config = dict(
    model='masked image model',
    decoder_width=256,
    norm_pix_loss=False,
    decoder_layers=2,
    nesterov=True,
    orthogonalizer='newton_schulz_5',
    adamw_lr_other_params=0.00079,
)
Rows from block 5 of the encoder, named by matrix and row number. Rows with one number belong to one neuron. Each number is 200 + 20 x the weight over the matrix's rms, rounded and kept within 0 to 999. All counts start at 0.
# fc1: MLP up (encoder.blocks.5.mlp.fc1.weight, 768x128), inputs 64-127
# fc2: MLP down (encoder.blocks.5.mlp.fc2.weight, 128x768, transposed), outputs 64-127
fc1.367,205,200,196,198,201,194,204,179,188,208,185,203,185,193,201,199,199,192,200,192,200,192,211,204,198,201,202,188,218,204,193,210,202,183,181,205,206,192,202,193,199,194,196,214,216,197,213,198,208,198,201,196,195,208,204,196,205,206,196,196,199,205,207,194
fc2.367,198,201,205,199,206,214,196,223,224,194,199,195,206,205,179,205,193,210,210,201,204,210,188,203,197,195,202,203,180,193,196,191,198,211,221,203,187,207,201,203,205,200,216,189,175,208,175,214,195,214,198,202,212,187,194,194,195,210,204,208,196,204,204,211
fc1.368,201,199,200,199,201,201,200,200,199,200,196,200,199,197,200,200,201,200,199,198,200,197,200,199,200,202,201,199,202,200,199,202,202,197,202,201,203,196,199,200,201,201,201,203,201,200,201,200,201,200,200,197,201,199,202,201,196,199,200,200,200,201,199,200
fc2.368,199,203,200,201,199,201,201,200,199,201,202,201,203,205,199,200,200,200,201,203,201,203,200,201,204,197,199,202,198,201,199,199,201,203,198,200,199,204,201,201,200,198,199,196,196,198,196,201,199,201,200,203,202,200,198,201,204,203,199,203,199,200,200,201
fc1.369,201,197,198,200,193,202,215,201,186,204,181,203,183,194,180,193,209,191,206,201,186,211,213,207,178,205,205,204,213,195,199,207,199,168,200,207,191,195,187,195,197,194,209,216,188,210,208,186,202,192,198,187,213,198,213,203,201,192,201,201,196,214,201,204
fc2.369,210,189,202,210,199,203,194,196,215,184,205,205,212,199,204,213,187,195,201,193,208,200,177,194,217,182,190,198,181,196,206,175,200,218,209,200,203,201,220,217,198,187,207,181,208,190,194,219,191,221,199,210,190,204,194,203,202,203,206,210,206,197,217,188
fc1.370,198,200,199,200,199,201,197,200,199,198,199,199,200,199,198,199,201,201,199,199,202,198,202,199,200,200,201,198,202,199,198,201,202,200,201,199,201,199,199,200,202,200,201,204,202,200,202,201,198,205,202,198,200,200,197,200,201,202,201,200,202,199,202,200
fc2.370,202,200,201,199,202,196,203,199,203,201,199,200,200,202,202,204,197,202,200,204,198,200,199,202,198,200,202,201,196,199,201,198,198,199,198,200,200,200,201,201,199,200,197,195,193,200,195,202,202,196,197,200,200,201,204,197,198,198,197,202,198,199,198,201
fc1.371,166,247,188,164,200,168,185,124,232,171,192,227,177,254,194,273,249,178,131,165,180,191,277,190,181,130,192,129,244,318,264,267,232,235,190,196,182,243,226,201,231,240,275,146,227,210,194,150,153,189,254,160,237,154,238,243,261,155,233,116,143,165,321,166
fc2.371,213,144,272,246,209,209,181,237,252,216,175,197,211,228,278,205,248,200,216,199,166,210,185,185,243,175,176,184,182,142,248,212,216,201,174,194,202,149,199,246,243,224,277,116,178,198,173,243,162,117,187,161,229,227,172,212,208,267,162,250,200,250,209,254
fc1.372,196,201,200,203,202,200,201,195,196,200,199,200,197,200,196,200,202,196,200,201,198,200,205,200,199,196,199,199,202,201,197,198,200,198,196,200,202,200,197,203,200,201,203,200,202,200,203,199,201,201,199,196,199,200,199,197,200,203,201,199,202,201,200,201
fc2.372,205,198,198,198,202,200,200,201,209,199,197,198,202,199,202,200,197,206,202,200,202,201,196,201,198,202,201,198,196,193,200,202,199,200,209,197,200,198,202,196,198,198,201,201,196,197,200,206,198,200,198,207,198,199,204,197,199,199,201,201,201,202,201,199
fc1.373,205,196,201,200,199,200,195,199,207,198,200,203,201,202,207,204,197,202,199,197,202,199,199,197,204,204,200,194,200,201,197,204,202,206,199,196,204,201,205,201,201,199,198,205,204,196,200,204,197,199,200,207,199,200,203,199,198,196,196,202,197,199,202,197
fc2.373,195,206,201,199,203,203,203,204,192,207,210,195,200,198,193,196,202,199,200,202,199,202,198,204,199,203,199,202,206,206,201,203,200,197,194,211,199,198,192,199,203,204,198,193,194,210,196,196,204,193,199,190,203,195,193,204,200,209,202,203,201,204,193,205
fc1.374,199,201,198,202,198,199,203,198,196,203,200,199,198,198,199,201,202,198,202,201,197,201,202,202,199,198,199,199,199,202,201,200,202,196,201,201,200,198,200,199,199,198,201,201,200,198,204,197,201,199,199,195,202,198,199,203,199,200,201,200,201,200,200,201
fc2.374,201,198,200,197,199,200,199,202,201,195,197,202,202,199,200,202,198,200,196,196,203,200,200,197,196,200,202,202,198,199,201,199,198,203,202,200,199,204,204,200,198,198,200,198,201,202,197,205,199,204,201,202,200,201,202,196,202,198,200,201,196,200,203,199
fc1.375,203,200,201,198,200,200,201,203,202,202,200,201,203,201,199,200,199,201,200,202,198,201,193,201,199,199,199,201,197,199,203,201,199,199,201,203,200,202,200,200,200,201,201,196,197,199,196,198,204,199,198,203,200,198,200,201,199,199,202,201,200,201,198,201
fc2.375,195,199,200,204,198,200,199,199,195,200,201,201,198,199,201,196,202,197,200,196,205,200,205,199,206,198,198,199,205,204,201,198,203,203,199,196,199,200,200,199,198,198,198,207,210,200,205,194,197,201,203,196,201,201,197,203,201,198,201,196,201,198,200,197
fc1.376,202,197,202,200,198,202,200,205,204,198,203,198,203,202,204,203,197,201,203,203,199,204,199,200,200,201,201,196,197,201,201,201,203,205,201,197,199,201,201,201,201,199,200,200,196,198,196,200,197,198,200,201,200,197,199,201,197,199,200,203,202,201,199,199
fc2.376,197,203,201,200,201,199,201,195,191,204,204,199,197,195,200,196,205,198,193,195,202,196,200,198,200,201,199,204,209,207,203,200,198,198,195,203,202,198,199,200,198,201,195,198,207,205,204,198,202,198,201,198,199,202,200,200,203,201,198,200,199,199,196,199
fc1.377,198,269,237,239,201,195,242,210,217,179,201,154,219,262,150,206,226,241,115,219,153,194,228,144,216,158,171,292,166,198,242,174,177,190,242,214,256,221,292,128,137,180,90,200,220,247,184,262,164,220,185,228,205,188,186,211,123,80,239,220,261,282,205,183
fc2.377,160,156,229,183,257,199,236,218,211,169,169,230,194,137,163,180,223,183,239,250,275,290,141,123,100,189,162,191,145,235,204,118,232,314,211,214,139,213,161,141,176,257,286,111,209,183,171,181,257,148,195,169,188,213,210,215,226,263,181,113,159,182,192,215
fc1.378,201,202,199,201,199,199,200,200,199,200,203,199,200,200,201,201,199,200,201,201,199,199,201,199,201,198,201,199,200,202,200,203,200,200,200,198,200,202,202,199,199,198,199,203,201,199,203,200,200,201,200,201,199,199,199,199,199,200,199,200,200,200,201,201
fc2.378,200,200,201,198,201,201,199,199,201,200,198,198,198,199,199,200,199,200,198,198,202,202,201,202,197,203,201,201,201,201,200,198,199,199,200,202,200,198,199,200,199,201,200,198,198,203,197,201,201,198,202,197,201,201,201,197,200,201,200,200,198,199,201,201
fc1.379,210,213,176,210,183,209,170,209,206,203,205,207,200,155,240,189,233,258,170,186,225,184,202,202,211,187,208,222,174,183,176,213,216,169,241,197,220,204,187,204,214,181,199,227,228,197,221,204,217,241,211,199,215,162,204,214,214,188,196,207,205,174,235,235
fc2.379,195,215,222,181,174,167,239,228,155,207,230,189,210,234,146,183,178,177,196,241,169,219,204,232,167,250,212,218,194,264,236,215,198,234,128,205,184,219,207,179,160,204,205,175,187,224,178,206,201,163,211,166,202,227,142,183,168,219,225,195,153,173,201,158
fc1.380,199,201,200,200,201,201,200,202,197,199,199,200,200,198,199,199,201,198,198,200,199,198,200,200,199,199,201,201,202,199,200,201,201,198,201,201,200,198,199,200,200,200,200,201,201,202,201,199,201,200,200,198,200,200,200,200,199,201,201,199,199,201,199,201
fc2.380,201,199,202,200,200,200,201,197,204,200,197,200,198,202,200,201,198,202,203,204,202,200,201,200,202,200,200,201,196,199,198,198,200,202,201,197,200,201,200,202,198,200,200,198,196,196,198,202,197,202,199,203,200,201,201,199,202,199,198,201,202,199,203,200
fc1.381,197,198,197,199,210,202,206,180,193,202,182,204,199,190,198,189,204,192,193,195,198,188,211,194,188,199,207,199,209,202,191,199,201,189,182,209,205,194,191,200,207,208,206,211,207,206,203,196,214,201,202,185,195,202,213,196,192,201,198,199,201,198,199,202
fc2.381,207,205,207,207,198,205,201,214,223,196,202,194,190,215,194,199,198,203,218,206,200,213,183,209,216,195,196,191,180,193,203,186,202,201,219,191,190,204,199,200,196,185,205,185,187,185,185,204,188,210,197,223,206,197,188,199,204,210,201,199,207,206,201,199
fc1.383,199,197,199,201,199,196,202,190,202,201,197,205,195,201,199,202,202,200,204,202,198,201,203,199,201,199,200,199,197,203,197,200,200,198,197,199,201,205,202,203,196,199,201,204,204,198,204,197,204,196,198,201,201,200,207,201,200,200,198,200,202,201,199,200
fc2.383,205,203,196,200,206,209,200,214,200,199,204,195,209,197,196,196,197,199,198,191,199,205,193,203,198,202,200,197,202,196,204,199,203,200,200,210,199,196,199,195,208,191,205,197,199,203,197,203,199,201,201,196,204,196,190,203,202,206,210,201,194,203,200,200
fc1.385,201,206,198,203,201,195,200,200,197,201,203,200,202,200,202,200,202,197,198,199,198,193,199,199,204,194,199,201,201,201,203,201,200,195,197,199,200,199,201,204,200,198,199,195,205,200,205,200,204,200,195,203,199,201,200,198,199,201,200,197,197,200,198,204
fc2.385,200,197,202,195,197,205,196,200,204,199,195,198,194,201,195,195,196,204,208,201,206,202,208,205,197,205,199,199,198,199,194,203,200,203,208,198,199,201,196,196,195,209,202,207,195,200,196,200,194,203,206,197,200,199,199,200,206,199,198,201,204,202,206,202
fc1.386,199,199,199,199,201,201,199,198,199,200,199,200,198,199,199,200,201,200,200,199,201,200,202,200,199,201,199,199,200,199,198,200,200,201,200,200,200,199,200,200,200,200,201,204,202,200,200,200,199,202,202,198,200,201,200,200,202,199,200,201,201,198,202,200
fc2.386,201,202,201,201,200,198,202,201,202,200,201,199,202,201,200,203,198,201,199,203,198,200,197,199,198,200,202,201,199,199,202,199,200,200,199,202,200,200,201,200,200,199,200,195,196,201,199,202,202,198,198,202,201,199,200,197,197,201,200,200,198,203,198,200
fc1.387,199,200,201,199,200,199,198,199,203,200,200,201,199,202,199,200,200,202,201,201,200,203,200,199,199,201,200,200,198,201,199,201,198,201,201,200,199,205,201,199,198,200,199,201,199,200,200,200,199,200,201,203,199,200,200,199,202,200,199,199,200,200,201,200
fc2.387,201,200,197,202,202,201,202,201,199,200,202,200,202,197,200,200,199,198,199,197,197,197,198,202,200,200,201,200,202,199,200,198,201,198,196,202,204,195,200,199,205,197,201,199,202,203,200,200,202,197,199,196,201,199,198,201,196,201,203,199,198,199,199,199
fc1.388,197,198,202,200,200,201,198,199,201,200,200,200,199,198,199,200,202,201,199,199,202,201,198,200,201,201,197,200,198,201,199,198,201,201,205,200,202,199,200,199,199,200,200,200,202,201,201,200,200,200,202,196,200,199,198,204,200,200,202,199,201,199,198,199
fc2.388,202,201,196,200,201,199,204,202,197,201,199,203,205,203,202,202,200,201,199,204,198,198,201,198,198,200,204,202,200,198,199,202,201,199,194,201,199,203,202,201,203,197,199,199,197,198,198,204,201,198,197,203,202,200,202,199,200,200,200,200,196,200,200,200
fc1.390,197,199,200,200,200,201,196,199,202,199,200,200,201,201,198,201,201,202,200,200,202,202,200,199,200,201,199,199,198,200,199,199,200,203,203,198,201,202,200,201,201,201,201,201,200,200,201,202,197,204,202,200,200,199,198,201,202,201,200,200,202,198,201,200
fc2.390,202,200,198,200,202,196,204,199,199,201,202,201,202,198,203,202,199,201,197,201,196,197,199,201,198,200,202,201,202,199,202,201,199,197,195,202,202,199,201,198,201,198,198,198,198,202,200,200,203,194,197,199,200,201,204,199,197,199,200,200,198,200,196,199
fc1.391,200,202,201,199,202,201,201,200,200,202,199,201,201,201,196,199,202,198,197,200,199,202,197,200,197,200,199,203,199,199,201,199,198,198,200,203,200,201,198,200,200,202,203,196,197,200,198,200,201,199,198,201,200,201,200,199,200,200,202,199,199,201,198,201
fc2.391,198,196,198,204,197,199,199,198,200,199,200,202,199,200,204,198,200,201,203,201,203,198,202,200,206,198,199,199,200,199,200,199,202,202,202,195,200,200,202,199,198,199,198,206,204,198,204,198,198,202,201,202,198,202,201,202,199,198,200,199,204,199,201,198
fc1.392,200,201,201,200,201,199,201,201,200,201,202,199,200,201,201,199,199,199,199,200,201,201,199,202,201,200,198,201,200,201,201,197,198,201,199,200,198,201,201,199,198,200,198,196,200,201,199,200,200,199,201,201,199,203,199,200,202,201,200,199,199,199,200,200
fc2.392,200,199,199,200,199,200,198,201,201,199,196,201,199,199,198,200,201,201,202,201,199,198,202,197,197,202,202,199,200,198,198,202,200,199,203,198,199,200,199,199,202,202,202,206,202,199,202,201,200,202,199,201,200,198,201,199,198,199,200,198,202,201,202,200
fc1.393,198,198,198,200,198,201,197,201,199,198,200,198,199,199,200,201,201,201,201,200,200,202,203,201,200,201,201,196,200,199,198,201,203,202,203,198,200,199,200,200,201,198,201,205,201,201,203,200,195,203,202,196,200,199,198,202,202,201,200,201,201,198,203,199
fc2.393,203,200,203,197,203,196,204,199,200,200,200,201,201,198,201,204,198,201,196,202,198,196,199,198,196,201,202,204,199,200,203,199,197,198,196,204,200,201,202,203,199,201,198,191,195,202,196,204,202,197,196,200,200,202,204,195,198,197,197,202,198,200,198,201
fc1.396,199,198,200,199,202,202,198,198,200,199,197,201,199,199,199,199,201,200,199,199,202,198,202,199,200,201,199,199,202,199,197,199,201,200,199,201,203,198,198,201,202,202,202,201,202,200,200,201,200,201,201,197,200,201,200,200,200,201,201,200,201,199,200,200
fc2.396,201,202,199,201,200,198,203,202,202,202,201,200,203,202,201,200,200,202,202,204,199,201,197,201,201,199,201,199,197,198,201,201,200,200,200,199,199,202,200,199,200,200,199,198,196,198,198,201,200,198,197,204,201,199,200,200,200,201,198,200,200,202,198,200