A small masked image model, trained from scratch: encoder activation silu, 101725 training examples.
Rows from block 9 of the encoder, named by matrix and row number. Rows with one number belong to one neuron. Each number is 128 + 32 x the weight over the matrix's rms, rounded and kept within 0 to 255. All counts start at 0. Numbers have three digits each.
# fc1: MLP up (encoder.blocks.9.mlp.fc1.weight, 768x128), inputs 64-127
# fc2: MLP down (encoder.blocks.9.mlp.fc2.weight, 128x768, transposed), outputs 64-127
fc1.311:129125124129127127131130130129125127123126126127126127129130123134130132127128129128125129128122130128125131124129130128127126127128133124131132128132133129126132122125130135125127123131125129
fc2.311:128134138119133126136132134125132132129137125131133124129125146123129123126125128130130134127139123125120126139128129125131143140122116149119128121116114123124115129128119118130131134135131126
fc1.312:131129127125127129133131123123121129123118124130133125127117130122127134131123122127129130136121125126127129128129127128133130133129133123130126128129129125129134122130130126129125122134130127
fc2.312:127128125132132125120118132135142133130151140131125136132136127147126121125133136127135128118148119139124122132130130125107131108127116140130126129130124137118130152126138128126137137125125128
fc1.313:125122131130129131132128134125127130127128129131123130133129127133136131127126129133127128127127127131130126134128134129125127126127125129129131128128126126122127125126128126128123129130128128
fc2.313:126135130129118132124130127131122113131121129121137131119125124124118127125138128116128127135131138123128126117128121136136128128126137134130125126129132134138122123125131132132127122127121135
fc1.314:193000172240175123255146038003136211138178212157255140103098189221235238122215211149001000044097168255221162053132087087255000066047115193082158066069140100000235081075170021197172130069133000
fc2.314:105190157000084209015174187255009145255162000000022016186152097185014022190180196145249199207055134000150137255234136251000255036129021141087110061211145255209000074204023145108000155205083255
fc1.315:128127130127131132130128127128127131128125126131127129133124128126130131130123125132127128131125128128128129132127127128129127126127126130130127128131124126125127123128127125127130128126127128
fc2.315:126136125130124125118120127130129115130140131129132132124135124135122125126141134117128124125140126127124127126123135129127127132133123122128134133124138131132130133124132134135127127130130126
fc1.316:120130130131125119119126130128131127133124127130126133127129133126130121131127128128132127126129120129136120129131127124133133131135122132134121130126123127134116135129123120130131131123129133
fc2.316:133128115127127150140120114134133128126130126122127123121126119123131143137126124134134126130123143140130144117130118148127097108123139113130114124140140124116146126138133133129121125122130123
fc1.317:132148133123133126114127127139146128132139140122139128110126135111111119131139130119142126121139132128117124132133111124145130122135121119122107122121121124138121146132127126130139124115128126
fc2.317:112099124124116126135131121128120133116104121139097117148146108123150152144106134144111117140108119134163130122126135133093137131120155111141133145142128129107135119135119129113118158130146130
fc1.318:113134137125119124105122131134141144132130133115125153128128138119127116130131130126141126114132118130132114143133120110154123121139109128123109128132128127138105132127133128127134126110121134
fc2.318:127126097120132147167123115112129115122113115137123095106144111130129159146100131155107121142119137118120153100126141161087108142114168121137139147114130118101160130169099136123100159134145100
fc1.319:018255255198243054000131045017082011255060000145078030142150126114000121046216128172113060137044083045243049238255000089128254176173139024073000141088065255255028223255158000255255194217137042
fc2.319:117018068255255255075018011098000000000191142052000255020187131116222148158122024206143086249246089168000000255255255115255092194110135255098002058055214049086100083179255158046000139156129212
fc1.320:125128126132128126132130131124125123129122126131122128129127125127130132127121127133126128132125123127136125129127132129123130134128131131135132133130125131125124126126124126129123130132129131
fc2.320:129134130130130134125119122135131131129138127122138134121120138132129121126136126122139134120133139140124134126133118130141119110132120123125105113130134122132126123130135129129141120128121130
fc1.321:126000074212089000180025001205000171195111178126208197255255081255047086255058054013012166034153091141107255000170255076173124141148255247017113061056060255057041000000014142049195075086250184
fc2.321:105243136148000255000218019000196077145242081189139136024093066145146098217000131090255078237108255138230102153000066209078113000160078058197152137026255109255000143151132188255100111133032152
fc1.322:130126128128129128129129133130128130125129128127125131131129126130129130126131126129125129127125132132124130127129129128131124123128127121128127123130130126126133122126130132127128124127124126
fc2.322:122129130126122120134131127127130121129132129131132120127131132130129128131124130124124125129131122118123123132123134132124139148122131147125135136118122128128115131130118121130130139136130131
fc1.323:135116134127119115136126131118123133117134127139131126128132133143134135132138120141128135130115123144116134123142139119124134117130121106132127126124132123137143116121131129125126118135117132
fc2.323:133136131128135140144136145143133127124132132100132118142111121100144135105109135111130138145125137106133112134127118158116114135116146169126147102150136129099120150108124106138100141114144133
fc1.324:123131124130131129130127128130130128133124126129125134129129123125130128125125131130128126130128130124136128131127124131125124128125134133129130130130123131125117127126126132126129130126126128
fc2.324:128130130131138126126126123127123118121137125131134120125125139135123124132131125130129135126123124128119136129123127111142128135136113115122125125117130118136135119138131130132138129135129125
fc1.325:124130125130128127124128134135129127129129127123123134128132122127128125122130133126126127124128129126129127128128126129129124126127132129128129129132130131125123125123127136126130127127125129
fc2.325:127130133123130124143131124122129125130131122137134110122126144132131134138118122135124131128123126121118133130126128127139130149125119130120123129114120116133124119143116120132137133144130127
fc1.326:125131126129129129128127129129131127131126128126127132126127126124126126125128131128128127128131127125133126129126126130124128129124133133129128132128126132126118130127125130127128132129127129
fc2.326:128125129132131129126126123128124125127128125132128126128128134133130126133126123133126132128122130135128133123128125117138124126137120115127122122128128123136136119136132130130137121130126130
fc1.327:125127125130129128132129129126125126129121124129126128131128124128132130124124129131125128130125127126131127128127128130126130128128132130133133129130126128124127126128126128126126128129128127
fc2.327:130133134127128129124123125129130123127142127126135128123125138136125125133133126122134130123134130132120130129129125125136125127132117126120118123125130127135125128129134127134138124131126131
fc1.328:131126129128131130135130128128123124123133131131124124128129124133131132131124131131128127135126128127123131126125136128122126131126128130129133131127127131124135126125127128129124131133130129
fc2.328:123135135128123125120132139127131131131114126121135141128117128125127127117141127119132134118130132127138120130141116131136138123128125128131121119133132122132114122117128132128132119129118140
fc1.329:119128127135126120122125137128132130134121126128123139129131127127128119126130131131128128120131122131139120132131129128123131127127133133134123133126122131127112130126122132125131131126122132
fc2.329:139133125129136149144123113132123115124135123127133106124119139125129141142117125132125133138114139134120142117121115136149099127134121114121120107132135115129147116143133121140129116128133126
fc1.330:128124130128130132132127127128128132127135129130124129131128128131131131131126130132127128130129128130128129131126134128124122125125125129127129128125126130124132125126130128128124130130129128
fc2.330:129136131130124123119134138122120116130114131126137128125120124123121128119135130117124130135125130121127122119136122131132137131128134125131133128134131126133125124125129128132127124128122135
fc1.331:255123255062255160223000075255033000186152000190117054255015048120255255118255079169097247029152184139200042000178177033255166098166123212178047157117000061236011039184093141255153048166077210
fc2.331:000061068230021180067234168000255255000087255123158109000243255196000000255000176197012103255061010156017255255129000255000116201255177000000105113102255144052232156000255106000122177168075157
fc1.332:128128132129130127132128130123126130128128128133126128127126128126126129131124126135129128134128125132129127131129133127123130129124129128132126132125121130126126126127124123129129131130127130
fc2.332:129133124138126132120118128141131122131130133120131135130122123129131131121136132117129130120127135131136124124129122139134114118135124115133124115140146125129133129119137133135128118125126136
fc1.333:131124128132129125136127124123125125126130129135126123128129129136129133133124128134125130131127124130132129125128137129113128130126129129132130131121124132127131131126124126129125132134128132
fc2.333:135138134131134136116135135132120130127122126117133138135108128110128121110140128120138137130123137134133128132135115125148125115133125120130124108146138122129129120114142128133123109115126134
fc1.334:106121131133122125110126128142133129129125128114114147142139127139136120127124130137125125115127122122135123132125121112140119120137112137129123131139131135133107124126135132122132128110118139
fc2.334:130144116101102151167117097090127122132123104143158115085148123106131144145113128128110107133141157119101150102139158170113123163121154130114132136091132110121133121165070128138105141140143095
fc1.335:124125121133126126133128125128127122125123126130123125130129126134129136129122128132123127129121127126137128122128128128122126132127131131134133134138131132127123123127125130124129128131124132
fc2.335:132139130123135127127123125131127141134145117129141139125128145117130109115134123126134135120144133132119142141126137123150132134137115130117116120114127116135118121130122125129132125132134112
fc1.336:135116121129127137149135124120115125117115121130126114130129121135131148129115127134122127141110128124123136124123128129128131130122140127136145134144138128117147107126131132119120123137126126
fc2.336:129149152116131116108113146130144138129165131123151161124132163134126097111153135107142141107181123128113117151137137124126158131131104158104113113099116132131093148107123126136143137138130124
fc1.337:131128129127129127126125126131129129126132132129129125127129131131127129130130127125129130127129129130125129125129128128129127125130124124127125122125131125130132131129130125129130126127128129
fc2.337:124123128123122126128137132125127132128115126129122133134129119117132128123131129132130126130128125125135126132130129128120140133121140135133134138130126132124124127123126128124121132125131128
fc1.338:123122128130126126126123130134134132127131130122124130136133130138134128123135128129125129118125131132126126125130125127132123118131123124127127120130134123129129128129132131126127124121125126
fc2.338:131128133114113127136143126113113117129122117133136116119133127112128127132117123124117118152128132115119135121127139135126138158122150148119139145119118132131116124136113116133117139131138124
fc1.339:129138121129129119120127125138135124131129128125130129120133128124121124126133130121129127119129129121129128125131119128132129127132132128129123129129128134137122138126125136126135125125125132
fc2.339:130121138117147138144137121119123139117132115141120108139127147119143129139109125150131137139117123140124144139125127111131133137123125122120128122127114112112137114145124118124126142135145116
fc1.340:129132128127129130124127124131128126128134130127128129124128131125127129129128132124130128126132123121131128129125127128128127132128125132125129130127129133130126133125131130129128128131132132
fc2.340:129126128125132132128133129116124136125112124134126128130127124125133128124122129134130129135121132133127131118140122120121132116126135116135129124136124126125140124133126130120127127125126126
fc1.341:128131126130127127125130132129129125128123125125127130128128126126126128124130126127127128126127129128127128128128124127133129129130129124130128127133131127127128123127130133126127123129127128
fc2.341:126126131123126127138122118127132133127141123133131121125135138133134126136117131127129125128131128130121131130125134133123129131126125143120122125116122127128122132133114118127136136134132125
fc1.342:128127132127126129133131125121124132128116121131131129132121128128129126133123119138131126137124127131124130130130130121128132130128132127130123133129120127128129122134126125126126129126127126
fc2.342:129137120140131131127106125145142126134152136118134135127131117136123136126132137113122124110137131129132118129126132154120108115142111125127134113128149125124132151117130130141124120122132129
fc1.343:121124127129123122127127130124129131134127127132132128125132127131129125128128126128126129130129129134136128126135131130125133128126134128126125130125126126133122129132122126129128129126126127
fc2.343:135124122135141133139127129143135135124130140119122123133118130122124131127126120142131137124123123127127128135116123126137115117124122132127124126135125127120139130131141125122127128123126123
fc1.344:125127131132125125125129134126127127129128126130125132128128131128128127130130127134129127128131126133131125129129131125127131131129126126131124131129125129127125124128129126128127127130127131
fc2.344:132129121130118136136118117134132131133126129124136127125127121121135136126121132117125123129125142129131127117133126152126113117128136127130124115136140126127132132126118124129129123126128132
fc1.345:127129126130128124123126131133129126127131130124126126124133128130123126128129130124127127123128130126131127125129124129129129128130129127129127128130132132131125132127127129128132127126126130
fc2.345:129123131117128133140133126122129138127122123136127130129129141115138124130128124143130130127133128132127133136126133124130137136120132133126124128119118123120125118135120127122128136133134121
fc1.346:131125131126131129128125128128127134125131129128127129130128130130128126131129128129129128128128127131122128130128130127128127123127126126128127126125127128126133126127130128127130128127126128
fc2.346:129133128129126128126131136125126115128123131126129126130127124126126136127132132122121127131126126119130121125128125137123129139127131127130140129132134128126128131123130129137119127127131133
fc1.347:128126127128129129131130125124124127128121125131129127132126126129131130129124126129126129131126127126130129127127129130125130130128131131131132130128127128126128126130128126128127129130130129
fc2.347:129134130130134132124124125132132127126141128123131134127128131134123123128138129125136129119136128132122130134127126122131127122133116127126128123125132130132130132123135133133131119124126127
fc1.348:148051066191255008134077137255038079046040200073197000144217167255164129156219241162088176092157157255145160040000050255000152246127070000030230000000035255255075218255213088101114083100092000
fc2.348:248152199153047255034092184053120255029235147219032056121135074000000173104248176106154056141127081000134168099155158042255055140219243160101024207194196000000201086139175059092196122190255213
fc1.349:125124129130128125129124129128131133129129127128126130129130129134130127128129129131126129126127127132131126128131130128125128123128130125130125126124127127129127129128128129127126129126127128
fc2.349:138131134125129133129134133125121117125128131127132120128121132117128132127128128128127131141126129127123128123126124133133126131126130132123131124135126126122133127129134120136123128125132129
fc1.350:125131126129127126125128129130128125130123124125126131128128126124126126126126128128126127128128127125133127126127126128128129130128131131130128131131128131128122128128126128127128130128129129
fc2.350:130127128128131131132120118129132131129140127133133125124130136135134128136125126132131128121129131136121134128128131128131120125133118120123119124123130121129134127136127126132137125132128126
fc1.351:131124138127125116130122132120136139133123131137131128126135134134129122133133120142127129134130122150115123128141137117127145115127121121131113123118116117130135129134110118121135133119117127
fc2.351:125131117144130134132114130163138116117127127090118116142110108121138155134120126119126137121101132113153121127113112176129083133133152126127122124158167120121129134105148113143095121112140136
fc1.352:129124127129126126127128131130124128124132125125125129128131125134127127128130129130127126128126130129125130124128131126125125127127131125129129130130132133128133123125131133127127127129126129
fc2.352:134133133123127125139130133123133134135127128131137124129123136118135134124122128126123130125129129120126121133133130141131131141125121135123133119125126118124122131127114119134128128135131130
fc1.353:123120123131128125137127125125125127126128127132126124131131126136133133128124130133122130130123127128136130125129133133118127128124133131131134132127127129128128127127124129127126129131127129
fc2.353:140137137129135133117135137127122124124132132124136132128115137119121117117139122123136137134133129132122129131128122113149127123133121127121126118138125127131130124124144125132129120122124128
fc1.354:201193201139250247255000178054153058047131255000107255000071255241255023124255000086031101255179104225158055255090075082147098000000215000028143201124000253061085080022021181086205229158128088
fc2.354:042079159013063023009255041152156198255116129141202000060063062079000255222131255000174186007078056062064174236033255074113034255255001192109189000255255073021165255190241115255255117169169216
fc1.355:134255185156029067002105125040107069093235154255173042061000135047088119137175107185121174209234188148148175174209219162201196084065138189163255058195109134024102009018012000255038000198235033
fc2.355:177255047076000145223209255161069255096085255189255235152163059255147249255189255102255227239186000065021255149255255255000071000151052255000052140101000210073006009037104083066005087019173197
fc1.356:127139131122129130112124121136136135134135129116131136124129134119120115128133132117134129119139124120128125134127120122139124127133120132118120125121129133136119141130132131128131130119132129
fc2.356:133117116126141132139136126107122130122113129145115110125134120134128147146113131156118124137107122129123136116129133125109122132124139107135140145124121123114156128152125132124118138127136116
fc1.357:128126124129124128127125126134131128125135131122129126126131129135127130127134131124127127126129133129126130120127127128129122125129128124124127125129137126131131128128134132128125127128130126
fc2.357:129120135118122117132142136115121140131112121134128127131129130113136122122117123136124129137125124122130127132136135123124149142124138143125132139124111128128117124132111117123129138131130128